config.yaml
model: "segmentation model"
dataset: "aerial photos of the United States (SatlasPretrain)"
train_examples: 101725
image_size: 48
crop_scale_min: 1
horizontal_flip: false
num_classes: 8
arch: "unet"
norm: "groupnorm"
activation: "silu"
weight_standardization: false
pixel_unshuffle: 2
widths: [64, 128, 256, 256]
blocks_per_level: 2
block: "sep"
attention: false
upsampling: "nearest_conv"
init: "torch_default"
residual_init: "zero_last"
optimizer: "adamw"
lr: 0.004
beta1: 0.95
beta2: 0.98
eps: 1e-08
steps: 34000
batch_size: 64
epochs: 21.4
lr_schedule: "cosine"
final_lr_fraction: 0.01
warmup_steps: 1020
weight_decay: 0.01
Rows from block 9, named by matrix and row number. Rows with one number belong to one channel. Each number is 500 + 50 x the weight over the matrix's rms, rounded and kept within 0 to 999. All counts start at 0. Numbers have three digits each.
# convs1: first pointwise conv (model.decb.0.1.convs.1.weight, 256x256x1x1), inputs 172-255
# convs3: second pointwise conv (model.decb.0.1.convs.3.weight, 256x256x1x1, transposed), outputs 172-255
convs1.173:477470534472467517485487622488548519443460483235503462524533528824501563492510502465404470532493517483673509580498516503481444536502495528493685465367494563520539525498479508526496689477533463459508504512417487457499554162507402532597491529501435504462
convs3.173:511482480468560491514498478513470552395527505496479578466479496484556517546537499524486511487547539577489565496485553562590509553535557443559496483467527523465474476519510483540563492566526590458528503521477526535544536491492478558455530517494531474513
convs1.174:423425535435500469481450524525521468525454441498551489433540543504514527494481465447502560557521455492512526458459479476447462453535458491517468425483513513539534440486443558439472538576533449487432502555432529479540524497483526468512486526510511483488
convs3.174:455449495478493518498462507503451542506491466498508580546505476505521496527492475494504500507500538545507497500462549456465496508492486436511500463502537491467487508468490558493445505470521516548468499491501492489485496503466519500499505491459494512501
convs1.175:460454531529485490539469485540517522478567441514466470472527476515481469516452516483497481531477498533505488502443449510506524481492491485539541465509512527483514463459504497469501494557476480493471549497507509513522495519505482501502459507516458500485
convs3.175:477494455449522503455459486440446526482515465574478546474485522540573463595528509464531445506580581566546577568491520559545441557573602463608574502462556505443477505470564512566536549509515578415490443523484555511592549564454499540432528493491491482456
convs1.176:456452587425472476499470629483558496452448528318539488542528505736504547510492533460371514549502539508700497563473547507511451535512471537481701493362527563519576468449489459497508665508475514462503490478450514434504515249508398485622522503484453496488
convs3.176:510507519518526498497528509500504511496500520503518528542526532502489494508506497502514500522480486543508478507500509467445503484500503503478505493513538491523499509475465518487490503489489523568493491488525485493477481502529511468517487485505492525498
convs1.177:520456487513540480453489464478508482524468497623486524472510512413544495480503498498550541480529491476418482488454543521522517477503483516464393490575492490491458486527455547493507480547515502482453515528486502488492492606447544483500486523472509488554
convs3.177:486471535498467458547465485558529496571489486429522580573492458472465545536491430542439567505444470460455499442493466416426542474454435468456435489524597480488539486475510554454475467441530570624451560475498462502462442444494509465505438505454547500566
convs1.178:398488562443467506470460780467548514449445512099552491528504506906507572508489486428219548575465516522747475566509531533468457545529478498497821453320512530482601481457506481485508954478463517500500530498448459369507503076526263502644513529461512480468
convs3.178:729586745786347255413735636440747264667381694551647539627638682580270429296371647434592430632238227350582258558529302329340439247313238766261558514657540569768719591523263640299339568338249246616344419371684329399353298565755602288701291414736406711410
convs1.179:521503510450509510479494468461472486470447465536549449480535508507553509478525481513518508559498441497477488500451500487470510460486473512462463455500510463481493492469466520459528509540520521430496513502481511456507569482499487498513530503482508534478
convs3.179:498456556577522434529487522537513484591470486457548559617514498491446530499455458532473541514414466484477480460451510411413537492408402555429455456554550495553517499478461571431456486456505515632455540468513436483444448460514519465545487506503520528538
convs1.180:515467482523504468474484502521524472496495498523478534487488491484499513519514501507540540493528489539437503490467537522496542487515484484491501467537492512495494499492458555470492509540533501516513524537480495515502495493453517495494462493521497486521
convs3.180:523546442451499550445539496448498538400524538560471411358496507527566457492533547469544440497586521575535544558551517619640449525577594496562566551457417551469493503546509396572587530590478480335564435522519551515568567562505474542462528494509475468442
convs1.181:421485612436499506468486719450537517407424509240556477565504492847529545479468539425333578547534495538694481517477550527498479502561481528500736500334506539479586542490500441516512732462498528427534538500403498391479505143534380475643512537497485475473
convs3.181:460513399412472589597466409604456552368600503395398381384401424399602598479596451606403595394592572501392629397505476600687599587596582436594398527404419464408458391516588394608597398583570494347581590602401594608607613402458387556409597606443606385590
convs1.182:431471619426469461447499662476571489415433488244552477558523482770535550467460534459340521593498540479680497558494506507490429521523444507501692509302524541509594487465505474511504722499473483411520506505449475418507506249503383458655525536503482495470
convs3.182:503513524553516492519527508528508487471503514480509500458518520485491508497509491523502525507485453556490473483510479534553519503505532530484480512507505514537498491506458408491561485550485526498534510498512484498488480470527500556518501496529514527512
convs1.183:482467508513494443476454467477504480483437451580530470450515501484562507438509500480501553518550465493442523464488533508463499461554434510475409461499537489495487463482468530461523551513532532451463475513469541477489565489499475489573475540470540482537
convs3.183:591606500539500527503604498490556457454514577512488398412500528502493498402518578500512489492496431493502477504589460576541494491529531599501508584491432522588522500565486403509550500578443426450570491511508515512516511512579485481506527504543500499490
convs1.184:578491443516521504525508421510485489534511476662464537457477508380514484449527473519592564473500491483368522459479545484528536511456532521468357438597496455502414515487453538529550420535462511515457486530524496568476490645491611497434471489496545511570
convs3.184:508524459496514516442514484429458466438525506596454474431490551535542438507523561434564425488548537516562501584498521584562438524590605515594590510446483487506464513484520470565512541536474463372534430543492578505579566578485496568465558497559445497422
convs1.185:521494531513502508517515457510485539472505503527548479493536464473508502483548504516528534529483514482465490488521539535476493509497494504472432521498544469502486489509519499496524534453464489472516488481477508519477501508506513488476546486478520451493
convs3.185:512500503528498492513521509518517466477512507489512502488512498497480512455510515512500512506471460469490484487496488517502518479508507542484487497521497487550501509524489489489499492499477475516491513502517493502480487497521501506517507506526513505505
convs1.186:510510526487545497469494465469525485491464462541498495437482521453520497467478481455553579500507486476435528483480497519493451482519453500461433489536495472522482470486444560492503507518510485497492479519514480502519503510462524492476498511509535495501
convs3.186:514519439441493545426541498412460506411518541602461449380492527542561432477519577433568411495583546536571502592516525621587425536581615489592603510447444503472462526524526428582558547556474440358558416530510573498574575590489495557455548480525433483415
convs1.187:503471501446477503499499502520497505473467451502476480499500475530491501474495527465492570537479500501506500508465517519518482516531468517491494465504488525515508493492474550501517494533511518498502523532493513490494509453516508522507503525523499483488
convs3.187:514445604637514428567481533579550459652456474411566558708527501469390565464434460552454591515384445444456441413438500333360582444358344592366404435585554492585551502501446638379384457411489483675399576453516393473383403408518529410585451510507523559560
convs1.188:481494583473488518463513561469549512456454527392498472558514508605515533486469545476403524542512506521585468562489478526482466544508507518484596489427521534517550507468517458520485588512491469438506492478439496462515482404500460470560507534488451474465
convs3.188:513507506508536493505503505505502510493510509499511557522504499498504511555507492509501510512511526554500504499512498501550509507498508506504498509504557511515508501502498488495548501522507584525496506500513487503496483497499504506499486492515512515506
convs1.189:491479524460509509481492522471508507428471510464518462544528503514500525523511524486437530518497529542537496544508520512533474513506506517520530502446525495499494492471520462504515548472466510464517482494463510470467495456509474475578516483496454469495
convs3.189:510504483479462456494508495495527497561500506502500446493494486503499499505494486494491494503473492481496527499508496494483501485496529554495500514507495504517514499476503533503482505482510461490507503498488508509497517503505504455505492512490509476505
convs1.190:471458495474453485464461520472541487471478495516493473498517545521505525531496474435558568470528488474460450475497479471490460507499505514482470462514559519491516453449504505457476478502505469484493509498509509425490495447539527464498547524499509523497
convs3.190:515489525548496506523497497535534527583491489448498420551481453484487526388467457530470538481440478489469509446502535412501530466461348581444447501508408560530550477539502536468433475450492366488411523497499483505490499474516481387531512531452511494525
convs1.191:519520528482491505504527468515460496486545495544514476472493488431492457456491510503510527514476495513452519507535474504498529527502525507490419530519516483481457506497483536496528472489491513498517517499460499545542522540499520474486491508467533473544
convs3.191:507514506486496535493497507493484529445498510508511512496508485509506491523496477489509491500524509541508503508523510523523499496511495461504507524507473525483515509528490493495519511518503515514512493495506488489480500513495510533506496496501491504492
convs1.192:496448503493499475509454474524474530529513483518473537444498502526513462495498486514520524475493462512450504443439495502482500471518497488485451452546491480477525496480499552478541529525519526493477513522529485506522496510484501517513446506480499486526
convs3.192:499476532516496486542492504547532510569487495440523548568506467474454537459483485528454556499418470468462437452488490433431545454445419511435442477538518508529539503499475539441460467466491495621460565479506459486425436445497517447531441492468522522551
convs1.193:501494504517467483476494472498487501520477488520523545513491546506546483499478493492500571499530503467465523471499486515462495447502461487463487492497465525499532508496466497482519521534556497543485534532487537503530524482512512500527474503506504490554
convs3.193:496486526515521502526482490511505509530493498488512588545501514500503512569506472501478517516489515525494495494493534474412503516484532458513486490508573475503498500444518535485533503486526560617489531483489484490491476483492517490483478497491521507523
convs1.194:440487565475497481418485771357583507452397510000587462491483510900547594511482484390212632562492516510698453447441528501461480488562447551501930436284519553522599495464451529468490999500551477497508456491478461352486548037482297516596502617505568510446
convs3.194:487508360465528551699461307711455501344702489296305350364318424294618703452688521703306706308598587503301595293570511627660709578672623517635296528307366634487484289520581398667565280573534449235589706716350698699707673291451292617357628710495680376684
convs1.195:464448516483509476451438533481523467482462460514503470475513538518552506482507515512473529482546506460496462476456501497504482472549492514511472482517529519504502524444479528445508514500543514462506477477442541507517514477478484463544499505536521491488
convs3.195:489476527498493516508490513516489502510495505496518521534508505503500512505499497505504517513520512521505495492489497482540501498499482471502493480509517511490505500503503538481484506474493506490475501496521484500499473495493509497506478496512518532504
convs1.196:419450539429483500414491745350589489459384477000561473528539526910530575522480472397228574565518521492711479497450532460501461489543458546524896419284488525554579477473447535507490999507530459480519437515461505382493568081492324501580456603526492468435
convs3.196:479467350415584602687443321687406569324703468334326513406328421319673686514708526682334685330672639596331603330529605635653683632710709439710329493308479637433469316514611453671577317604552549303572688705346698685700663322427316657324628681437685389669
convs1.197:474482508487531489496503528494516506484496485537459517487490494542484487475495504511501486491497467500488497489476497514495493473481507519514439476519497541485544497516445533497523510533535489510510479500523522508519532465492518500535455471546514499489
convs3.197:516573436452516562442504479439469532393531534567451414372473495523576458516535538465536435475610551575545560558575528623638448543590596475584571574438430559451498501529535407581593533605501500338579429537487570522586584566481471562446550505506471467448
convs1.198:469459507506536493467463529495535469554478485504514481455544505504508447539457456529481502529538457524471497454444471436529467447495474538551480425506487548543530510461466512486497538546517493559488521548459561544508541502495511497532474455509488483503
convs3.198:482485499533498523516505485508502460465511493492481483504498519486496503421501546490492509481478476448490438498486495503490516498526528534518494478493451469553480494505483505501483480494470418533523517517487516490494497488502493524502515501542480507500
convs1.199:458480571448450496497497620456530487469494480413507494506528518663527515494466520476433458509550470511597501510509469486458438496503486521520565486399544548496531493475451520495526585510474467469481495491424548434518555301510428455602490524516448507462
convs3.199:580517539569492446527589498543551434474533575476514566530519597471471533495536547536497538516461446500483451480506445507500540446521526534486476509504586498579569479500421524496511474493420493493489530516539497526503480469585487501525431510587531549522
convs1.200:510509470517523505531463475552486543545544510557477476464525528471498471496544481565490433521500486493431511441469460479491558514470512493464424494530469487488484492468453525503482548527487461511481485476504533554512508499513502517456479485495529495552
convs3.200:510486508507477458501500496507499474510504497494504489506492488495487512495509465512493506504490490472489523491483483482500506484490470522484487493507501497508509492488519521501492493468509483457464506494511502518513504499506493485506493529523525494512
convs1.201:464454518481457464519493491496540522476519498546466489516480492567495493505494489486512500467527491516447481444467512460481434499489486540499486499521527526511493487467505505493502467520479501517470525480524531461508537455540517445513545488520508546526
convs3.201:505495513525485476555493484565523529581510495422497441534477443463487559437502436556451565470452490499442544422497508436487559471474395577458417499505437540513545462522518539487461453441520425482426556508478490528498516440507477411514494559458544475555
convs1.202:506483480494506507531476469529492486526490485544455560481486492515521489487544471555548503465514472509479519457483504530504502479485495505496475486544479497497459535483451508484515501502508517512498522502492492509496500477453513525476482481498545512561
convs3.202:490500454482507516456502476450463472447530493562450457452480523513544460481522555462540443480555535490536510553484495555550457530572567503565564491441480485482468500499542495564488518516488442378522439545492578514574565555488479562459558509521456480451
convs1.203:488465483523507501527461491520525477536490456544495505469486546531537500490501440488514483493511483498429525422462486461502510463477509503501469485515481510491537494486488503481507492548539522503492482517517525483517531447506501499513499471494529536504
convs3.203:496465547538498442520507523527512481578475494477545543550525515498450514505472477516493528528425465483489458484466492457435525479429446531449475467548539470549494503481452525449477494457496500605470529471522443478453456471513524459542475498510510525516
convs1.204:505446458557495499516444460497484519566530480570504577453457551463528456466537467549548511486475470469470541431460495467516545484503525523479463438555466484504475570501480550491526498550519510516440460482510519571470514522471502506481465482512541514549
convs3.204:481491472516479473477494498472450451475502471538481484481490506518493480494495525474521469497502512466519505525478484537512476501513518501524531487482496477509468502494521507521463514497494439415523471513496534503540530532481495589500547508540480493467
convs1.205:452502584428486495428479630447547516485470494353521456542510508787533562455502517469376517548531506514651474531505524498478447525523469530508634484380526562534564514476505500476508712498536504488516471491447497450517526203497394489585494530511510464453
convs3.205:631533585637363326506642511529653329557501610470530504550522642489385524306499618519494528531384366346490417469478317429470522354454382669399471478527569505677644483525382561450369481377348307423398512506588474513500454480667497386577388525666522589510
convs1.206:464498524452480465509497529526501521485527471437484480535514528583504517521456537496472444514538503494543494546490471471513472538480507498499541492443505543550525518454477468499502518527469480486477525482473496481498534411521489457550462478492489499497
convs3.206:512491490487537534483506506486466521438514509531495523494510513508518486510518529489528484503541522540523472531496539527531493504540538463536530494494499513477508509506498511516488512526487498470515482511504515501515511520485501552492503479500488513473
convs1.207:483472457557488469518454499521465509559562468509473501436518518484522440474522496539511495497503449535458527463439456472504542489473545501505449441538498482486499527476476558512517517571511506530438528487517510573519537490479515510434437463501546511565
convs3.207:499505503513520511513506494516506522485503512473497471506499501481494504465490527507484516487485492489483474477507488482503519486493489491470477505498450511522503489510456468501508477520497494537513525508503495492475502483505496491515498501484491506516
convs1.208:492475528504449450464480520497494479553500479516533524461512525534518496481497543499508529495511485455467485446496456477497515441516459476499467473521485535522522498494467550449477511531540519532508481495518524487548537466497517481536476501531509491504
convs3.208:511502499481493548500506506487496539460499499508499509505500494506523498490497493495508492492523504498507514505498512500442491497509443435507504497501458504450497504545500500502478507485502472503472491502499500499506510509509496495499516510469492498491
convs1.209:502484502498460483479485488481500494513498448510492483465465482545521494482498529510500477477510489490466510478491476502464535451502463465527455508494518469497528540511477509455501506502492491519506516530519503507547548448529470496495512478533499513492
convs3.209:477494458451532558474471499471477566476506485544484601490492532530571480565510522477529479506609554575534527541498576540529467569561598446601542503472574496450484509485530507540506530525503569474525465520473536496564521534466507541445530479474494499462
convs1.210:439488608408523470469461678420547518440446484237588445534542524791508590495466521420318524591505482482712532545486520512500465475524435517526720451322532535539572488446454494473444754492532469409509507474394505396488553182526323487646497552548431475465
convs3.210:556521631667415408375592610371594345706380520623599476622614627618322374384360634358615378599337352367622292623501425350321382331378378686354625491609508473678580625514401608352294608345352307630386390400623401363372360621586622384639383380652344653372
convs1.211:461461530477485465464459499520515495518513449522497466423514544534526524475496504510493505502508476453492503429466451459475476469538495502537481478499525539524557484482448532444451510549522446517489470509472536483512531445489518505508455493506513476501
convs3.211:500511492512498482500490495500517492518506497497491483488493492497496508517506491506489503492511508505494518498518500538503504501506532535508497516494483526514513490517516488506520498515507507443509503506499511513526506501492486524493500518523513492502
convs1.212:520495502557518523544488472502450544539511458494505511479484489550495478475522535546533472496490499485472521468514489499505550512469550489463444523552476494471484571504479484515489487518476513548494521470525479504482514457528514522485527501490544498554
convs3.212:522503520514488500521523503525531502489490523467517497498504504485486509494491471520482519501478467491480493469509484482496522484465469474460466503516458499501516495529471456479537482501502532560488530486508466493462471470536502471517475502504509508523
convs1.213:499491498521455495505469482491540464519521465478519497471515516532500501536518483523510436535532461471513525513476447475487502462492466542539524506520494538530550484472484500454473469543504474493466477495494536479504526471548500495481491504537486510446
convs3.213:483495443448518563478481490466468534509496490539493589506493527523557473559503546467520472507580549504524496537493568521422474561541614410556535506484586483489484507473528537543495528509505548546521482507469537486522540527476518545467516491498486478481
convs1.214:465441488496484488490460515474498533537530459493485467472552522532502521501507540491473497494495484502492479512456456511460501457505498480519530462518481537461531503459460525500506531534505504534477493503521536504542528444523489490508485480476509499491
convs3.214:494508479492489493500484489494485511489516495515487470478491487501534504530527493502507496492523534520506549515506500540513496532536528515554515510479506509480494493500536496530517507509498502441500496517487526516541530502483484522472513510508511475494
convs1.215:436467522487495491510469507487506481547507488515530538447525509557543488484519488482524480514548482452458528472434489486451510463535496493518457450547442534511541485472454552482479505552555458532480492547478538486530538468473525528501460518535510468486
convs3.215:490484498490500526522501495518487509483504502483496536499496505489502509500507499506491518494494495528487461483488521485461513498508532473498477487497525494499490493479488505494489487510492512559509526505492502498493494486494505514498501501488508507516
convs1.216:481458481523474492528433509510492483546528474501413519463525492541496446499464455502505473489538490486463514508446486451510520490507533465503520438514465524491544445491466567503527539516486521524458495545556479495514514475488522516485454490505473502501
convs3.216:495506488477509481478482493483478511469505494518493551463496536512545485574512530491512480505565547564515535519505501552558477544516542439537525513475566509458494499496535468529549513554513577488557482510496516502536519518482501549467517494508493497487
convs1.217:468506514489487471437480630467545467458444507328520471482506482716535561471469490491357516541541477485639525519482496542489483499534430483536660490367548557495539463465451479499517680515520521406544500511438539478496528295507366464599498520509453479473
convs3.217:496539533508439549474499535460517462495467541543535527507540535538497460519475557461547459534479481462544444543529451503428463480494498428502542528524584397500487541493462474463511540509469503586533466463528468456460457533518547508516482449501454539463
convs1.218:470482530474490511522477473530546526495543486482480495508539532540517543509531463498513467530506502514491531511481474512517490517491541503508467458509509512508499519480496480484495506503466481536452538468466485522468501448498499515519485489486483531518
convs3.218:471457517540478434543452485543539481623493454435501482542472458471477547490475467542442555481437480489456496438479477444397543485456437570452436474505527530522518471510503527464468467462488483566462548493492485506485478453491475469508500529482529492553
convs1.219:444476521517513510470454515476509477539510481516498481418546526519532485495477479503481527506520468464515511466447466503486483440502462520524497478482509515525558493467444538460503495554508472513467476531468530520546510475468496478513464493554505476487
convs3.219:483495491487515513503481498494491543481500487504499512501496505500518503512504497504501497495523518531505531503496529507489499513507496466518505494493489506460494500498501505506484504502514512463496500504496507501515510499493496515491504504465501500499
convs1.220:485488526504447486496506529474498511517482500503525496485522509521484485476490485509499528521501463466509521465507469527481534480475518478493483489523507525470495508495498515494510515515521523470539505528501510495500535485554483460506513518516484509507
convs3.220:524517516495498521500518511492516511510496512509514501515507494511519502483501472504509491508491501464506526509517502477451494508512470504515509512518497500502519511518524536496498514461520469519445492485508490503492502506523499443505494501484504487498
convs1.221:434481523470470490431488644368562471486448497204529502484448534743542495478513449443346614499526504494594557520458519479487503484539482488481683446429496550498538479462446538514509908525523497507502511567492490443516495260495350551553474539501532487518
convs3.221:232482246167716886642206331629237804253659284369314358295319261365796634711675295637357632327809814700359745371571783743703630813715753102771368569314336457129202362522767240721781369768790748374751639652267692648670716372200354757256778635203652267650
convs1.222:447443489513512499472454524497508456552478466496477476438545543543545495459484498503486486516507468494484508487472478449488508496536453504544515480509517520530563464497495523496492509531533456512441493513507520486509575462483498488539455515537505503465
convs3.222:510521488496505489479511508489519504463500505509490505450506528506520482502493538487519482500540500537514513507514499552543488514500499481504511520490510527476505505519507463514530503539495524432550482501504506492500511516502503535494523485505472515485
convs1.223:444438531457447474499445513518552468525497451469552536497534499517549486509468456490491466529554467546512559528469454470468484478520497480520530463473495537542539479461477504492476490529539460551492462485486532513530547475534490523529483472543458478461
convs3.223:514515496509477471509500485504501466514506513504500525481494507502506508558512491505489509512498504534504488503523514533486496516506551495528503528490543508510507495484517502498536504533482535497546505503495509504521484497491502559473485497522522502509
convs1.224:440462544460487522513488658495570499431452485207527478528525499855515584489471540444316519575504540503692484604484496543472447502506513506483711489324520547495558522455504481496524758466508475449531529505452524418462569138537351520627514549525439510461
convs3.224:574500612576492434418579590418534448555419546591597632612593599589428417506430574422594410601421421496591411595484462414410412424417422517424592475582607521575565586482395600411439592436412518605419408413599408424416408590574595453579404410537425602413
convs1.225:451519586444527514477484679431567482430443530291594480534503503764544573480478536444317599578547487482644496541483507541492443480533452509529687518350534527526604526497517476464474772487533497411545522500391496420496537244514316470609543562499518507447
convs3.225:477509466409508533532452476519479532466523489479495593465472480480563528622543419529475522495566566533477566480499501564476518581532605365555475517481613408410470481481554454538632495552583644555550526505468510527518522477484494531445508519456553454546
convs1.226:512500522483465475481468489534505485528499475525530489498482519538507524503510473524513517479512488487483530474473541513508515531531514508499465489501484509515517517477462502512520495487499462507515513477478532499465529470500480508536490504495523514460
convs3.226:482510452475499518468481466442447475462544482566445505464474524514544464517553552456518450474548554505533515557491507559518456526590594486587566505434521489476485497469537502567502521514486483401518464555476587523580562558466488583449535512521483484468
convs1.227:466465464509509485488463521502537469481513459477466514469529537500494452518457522485501527543533507527487502492453512467482498500503469485471529447519484527492526480496489549476523539523531521514472499507485484468502513484493484496533471527513473483505
convs3.227:496476531521482511521513509521502467540480498469521482562517489483445509431474500499486520501412464419479428476476482436388527441456417498426466467536457481529502509505469546457436482449492400586456534476513469474416467472515518453553469500483488514519
convs1.228:451491503503501511544454477553511490528540481519492483486475492539523461537517522534507489490471468518489518476481481497495549478520511465494473477494472510508515480470507506514496516554498514550478533506528501543474500488501509495490475513508513512522
convs3.228:488505454481509502475478474468481509465525482544457518449471509520553482545530521483514469480567543557524550540504523570584467549571590497596545517449534516478490490501551480556531521536497534399537466539463562522594547535471477576437542505518504474468
convs1.229:477464540461467477483481619472538514449476495298506450542514490750537566475523520465408509520477504511633474563472505482473460497509498498499692461417491539532523489482529496513502676480505490444479498455425531421464572303511389495574524537497501529512
convs3.229:595522581598434412469627551488621436628452580508551460554552576525393477336435581474527487542386362433520387506510466402406489367418382678380507504568474558635605533529399583425352510405375291532425483462574438453438433514619528358605406477575453574465
convs1.230:466461497499500514466492466508503499497468433540550515483532507484544498470496508498488510536501473496460477506461492533450516479540494517491445479497504514496524509476499538498478487493514526507508518523518534491463537483495453522494466496494501535480
convs3.230:489508467468491528457479478443459495468526485564457504468484510518540458522537534453526444488564550513534505559505509548524450507584564465583566508446508507460497502494551506551491527513479483404508451534487569508571534554462488568452510494504472496458
convs1.231:482450521483557496457460516480547464482463475512515489512528548511546488500450486495521567513536485457466489482435485464529502523510473488479483454511472501534510482454478534464513505527529510482476535492473557496504556468451537492511503506504522503499
convs3.231:501514494501526517502517515508490508470513508504494525477521541494517499517523541512518500503527494529499506498499512524535510508511499492509499505490532490481474495526491483504512490529498541470539491507500504505511504488506493524496523492503489530492
convs1.232:501466494524498553524475494489462518511501461513494490481540494488498478516516492453497565511464484521456489498469464510452474478459511451451503497478452448434468458487506516465507524518481519496502528557507492497517504501529514482515537508466508502558
convs3.232:505518494480490519495497513500495512520501505505501439492504461506502509498503461506509503499506511535506540505523507502579491496498473527492502520503481538470520498526520507505490508505510491413489484504507502519516514510494497484504504508473512491490
convs1.233:499479518532489512496513479476441552556526500501498547510475510486483463488533504501520565487498484481461494434543470504463550470488503454456484528519454465459460492527519507482508546496456522505479501531526495519527490513491485468513485520460518481545
convs3.233:505510503498473496488497512496486496509489503509509479495507481510491500531494467501509495512489504529504535504511497510497494487484478489499507516511501520493508501510520506495499510496514500450500485490507494504520504508498499511508500508495508492491
convs1.234:538527491495508491505512502502481506496516499495475479531493471507470477510525505523540499484494513525490510521538507485518528502504511532481488504490499496523501477488508501517485515464483481503515512474483502537433509508474536465464503452486523501531
convs3.234:510520506492484518506506509512513507522495525497506496485512496494510510536495479513500519504516491546500485496532517495529498512496513529503493524497550524484515496521491482487513500518487537484520502492508489500501480490508497506487481484487511512507
convs1.235:494528481498492539523494487520458501483522517501497466532494469489459503466494516485498463491479506482510477528492491542499532535491548480522519548498552451488489471487506473479483487466446486480504530490503511489518452505510526459477496507492494468514
convs3.235:499490509515522541498510508497491503475496500504501551504509507500514493524492501498513497501497509521506481505499516509478497509513487471513504494500526480484469502506501488496527505507504522544510500496492494488485489498497508510507515478491486513493
convs1.236:452453560460504466469447552484565475483449456464545497503535475516550509479471506456430520543525459494552458532458470509506407463536426558539498486417503540548577480465474506461447540526541482447528510529407522446510553494465496507600485524495487481461
convs3.236:472472491510503541492487496492463488477513476517478462520497497501504489404508540485515487484507519449513464518467508477477498492524478488527517473478445473497477498484500525507415496472470381441475492527493533498520512505473492526500518501504476520474
convs1.237:462483496502543495487459499480538471526453491509521500507528511511531492495522461533511456523519460502503479494483504484507491481517466493521464479507541498540491494452504495481485500516487468529528444488501490510460544482463529512523462512490515507478
convs3.237:491491478477537532511507487499495494437520492508482518490498514491514497463513540489505500485530497485502469507481500519495509527542551469527507484484505479504460502504488498515505493505476492532518505520485522496497515500492499547488530494507483498499
convs1.238:467474525474515454454474519497554461535458458540489543470509505531519489527486464448494572520521498505441490515471487458491433466558458496505488492490494523482512474473477529451506522533544492452471537516501550496548513467490490464516471506511495522480
convs3.238:488461531497500521524478497523494511560489481472519559585505481493481517496491473502476519515463511471486472485468530423461514484478464482486481459522534488505514512474510570472435491440513501592431532483509475483466464478490516450505462494461514508523
convs1.239:487459497508508534506464483549503500551560467464473498464495454515478482504484470477484461490483541516498510514470475448477492468493522461495509473507466507483519514470513529484456529527456489501493506500527476563523469508479508515467450483493477484519
convs3.239:511507494487480471492488494487511489534498502509495476476487467509513497516507465501497491503498500539503521508511506500510484508497490532512510515492503519499512497484533496503522511503497503480490488497490510514526503513490499457479505508511515488500
convs1.240:482515525465498499505516482530521488514502456497487472510515460532500510526480523497516505480495497521484539495499533501508472520485460545504509482514494530504512497519495502484497520496527499510493519499500478467470499480498480521504522515512471488495
convs3.240:498560405381500554438522468403455519375549534608441470327475531537592436548571536434550408480606551552564546608559504660631417551650671434636614563428481515432465509498536402612606554576503518331585426559482606522612602596481479583420537503514470463432
convs1.241:463483537483533518472499510465530509513469450492486535491494505530518526461471520445511571525479515518438506503476505494507496515525456499482505440488471524494532500482505510494513517502517524479472526503486512500506486471512501471509456505528496505504
convs3.241:479444566567501448564470513570528475613465465417544559644513485468418552475446462546447574508400457437448452422446485367373567454389372539392415439563545476546518496478475605406404458417511503664433575466493420477404420418505527435562459503479526533565
convs1.242:419462575428475473479470686460581504427409512209567452524494481823532598508457504431352573541502506519750472542469519510479454486538455508469715518307535561479558481484537460452516685465507518422538523504427509377506516168555363462634533571492477502446
convs3.242:420489416427561596556380432542442520484557441462441540492445442455564548632560503539450543454572622516461534463524563547459548586563638392584461504439542505443428464452572484570553455531580622524556560551429572541543557452401468623416561544461536437559
convs1.243:451477523471479486510503541515559507453475496504533469524519509489529564532458512508507495541498473543509513496489520485465457517472480530501499486438513538511517494455491482511512473501465481475499528462461507473519541486520478488545506517512465547473
convs3.243:521506512478461474508499503505530506560488502482518476511491483499485511514489442506485510509484491483488534480506481472466499487474447505472478503520500514486523499492512522485506501459518522502447507484503475500491494493516504428511477514475520488518
convs1.244:492495510519514512522526490460498528490501514520506481523473479518474511491549469504486549480477482464483481525517537523476537495474521466448475496500512487484493467516517483483512479505475512464463504539493512471501493461526473493497518471474525548537
convs3.244:530554466470501546481537479467523486426519534534458399400482520505515481439513559476513467465539476491516486529542480564601478501554538512528533543459416510501493494524502429527517507550468443386560479536482548511538538522515472507474521501519471481474
convs1.245:397448585472488504474467720442595505460432496159519499500493498846497571487491500435288545567488519476705492521468526497492454535555467523521718465329534532500579544470507469514507823468506495490515506455425504434494478126520336499632492551466462484471
convs3.245:582520575576503414481564543471561472574466566535562608577544552536457474520477546476539473557454439533536448533500487446443468452464485588456531488556579549590565539495431552443491540463445539587437472450560440464448436531571546442545431460552481565475
convs1.246:498482520468503514503487492482516539460472489468498514513530480482530536498467525503499493514525504500545499531479552518513504490496511489525478477477507520496500532480485490527521529463459518477511508466504482518476511545486506487535508482453496488492
convs3.246:488497479470484508485492490481497511533500491513483470491488492505522487507498497484501481488521523495505514512498518509482484504518528491524513504481484498471496498489516513524482508503505462470517488507480528503518526515479494506483512505479488484490
convs1.247:526480501485499470470469466479449505485499451556485506474490522470520476459486487465517566500504488536472467508512503553466497501496456483458420504530503462491456512471489525489495520481466523457517538524489496530491504529464523481509519489482516482544
convs3.247:510511550542488473556503514570541503560472516418542522552513479468435552495461476552445567507431451479448470428519476435447568456412422516408417516554511506540537489501463510423493460481500523629494570463505427487416428421518506451550448505503538526561
convs1.248:531500470521515485511534422523476521513528484562500492506495511380499488508541497534566493464466509518460493481527533523515530517487496495480396488543495469504444497475483491492548449477489528479515519456481513525499488605496572478427506482475559497540
convs3.248:500514505491493505504487495504489526482493516491509541498497495497506495556497484504486503504511511536493506493525513519506501495488505441494492529498507524479518492509477478494543500534506560530529510492501488493491487493495504521494473496490509504514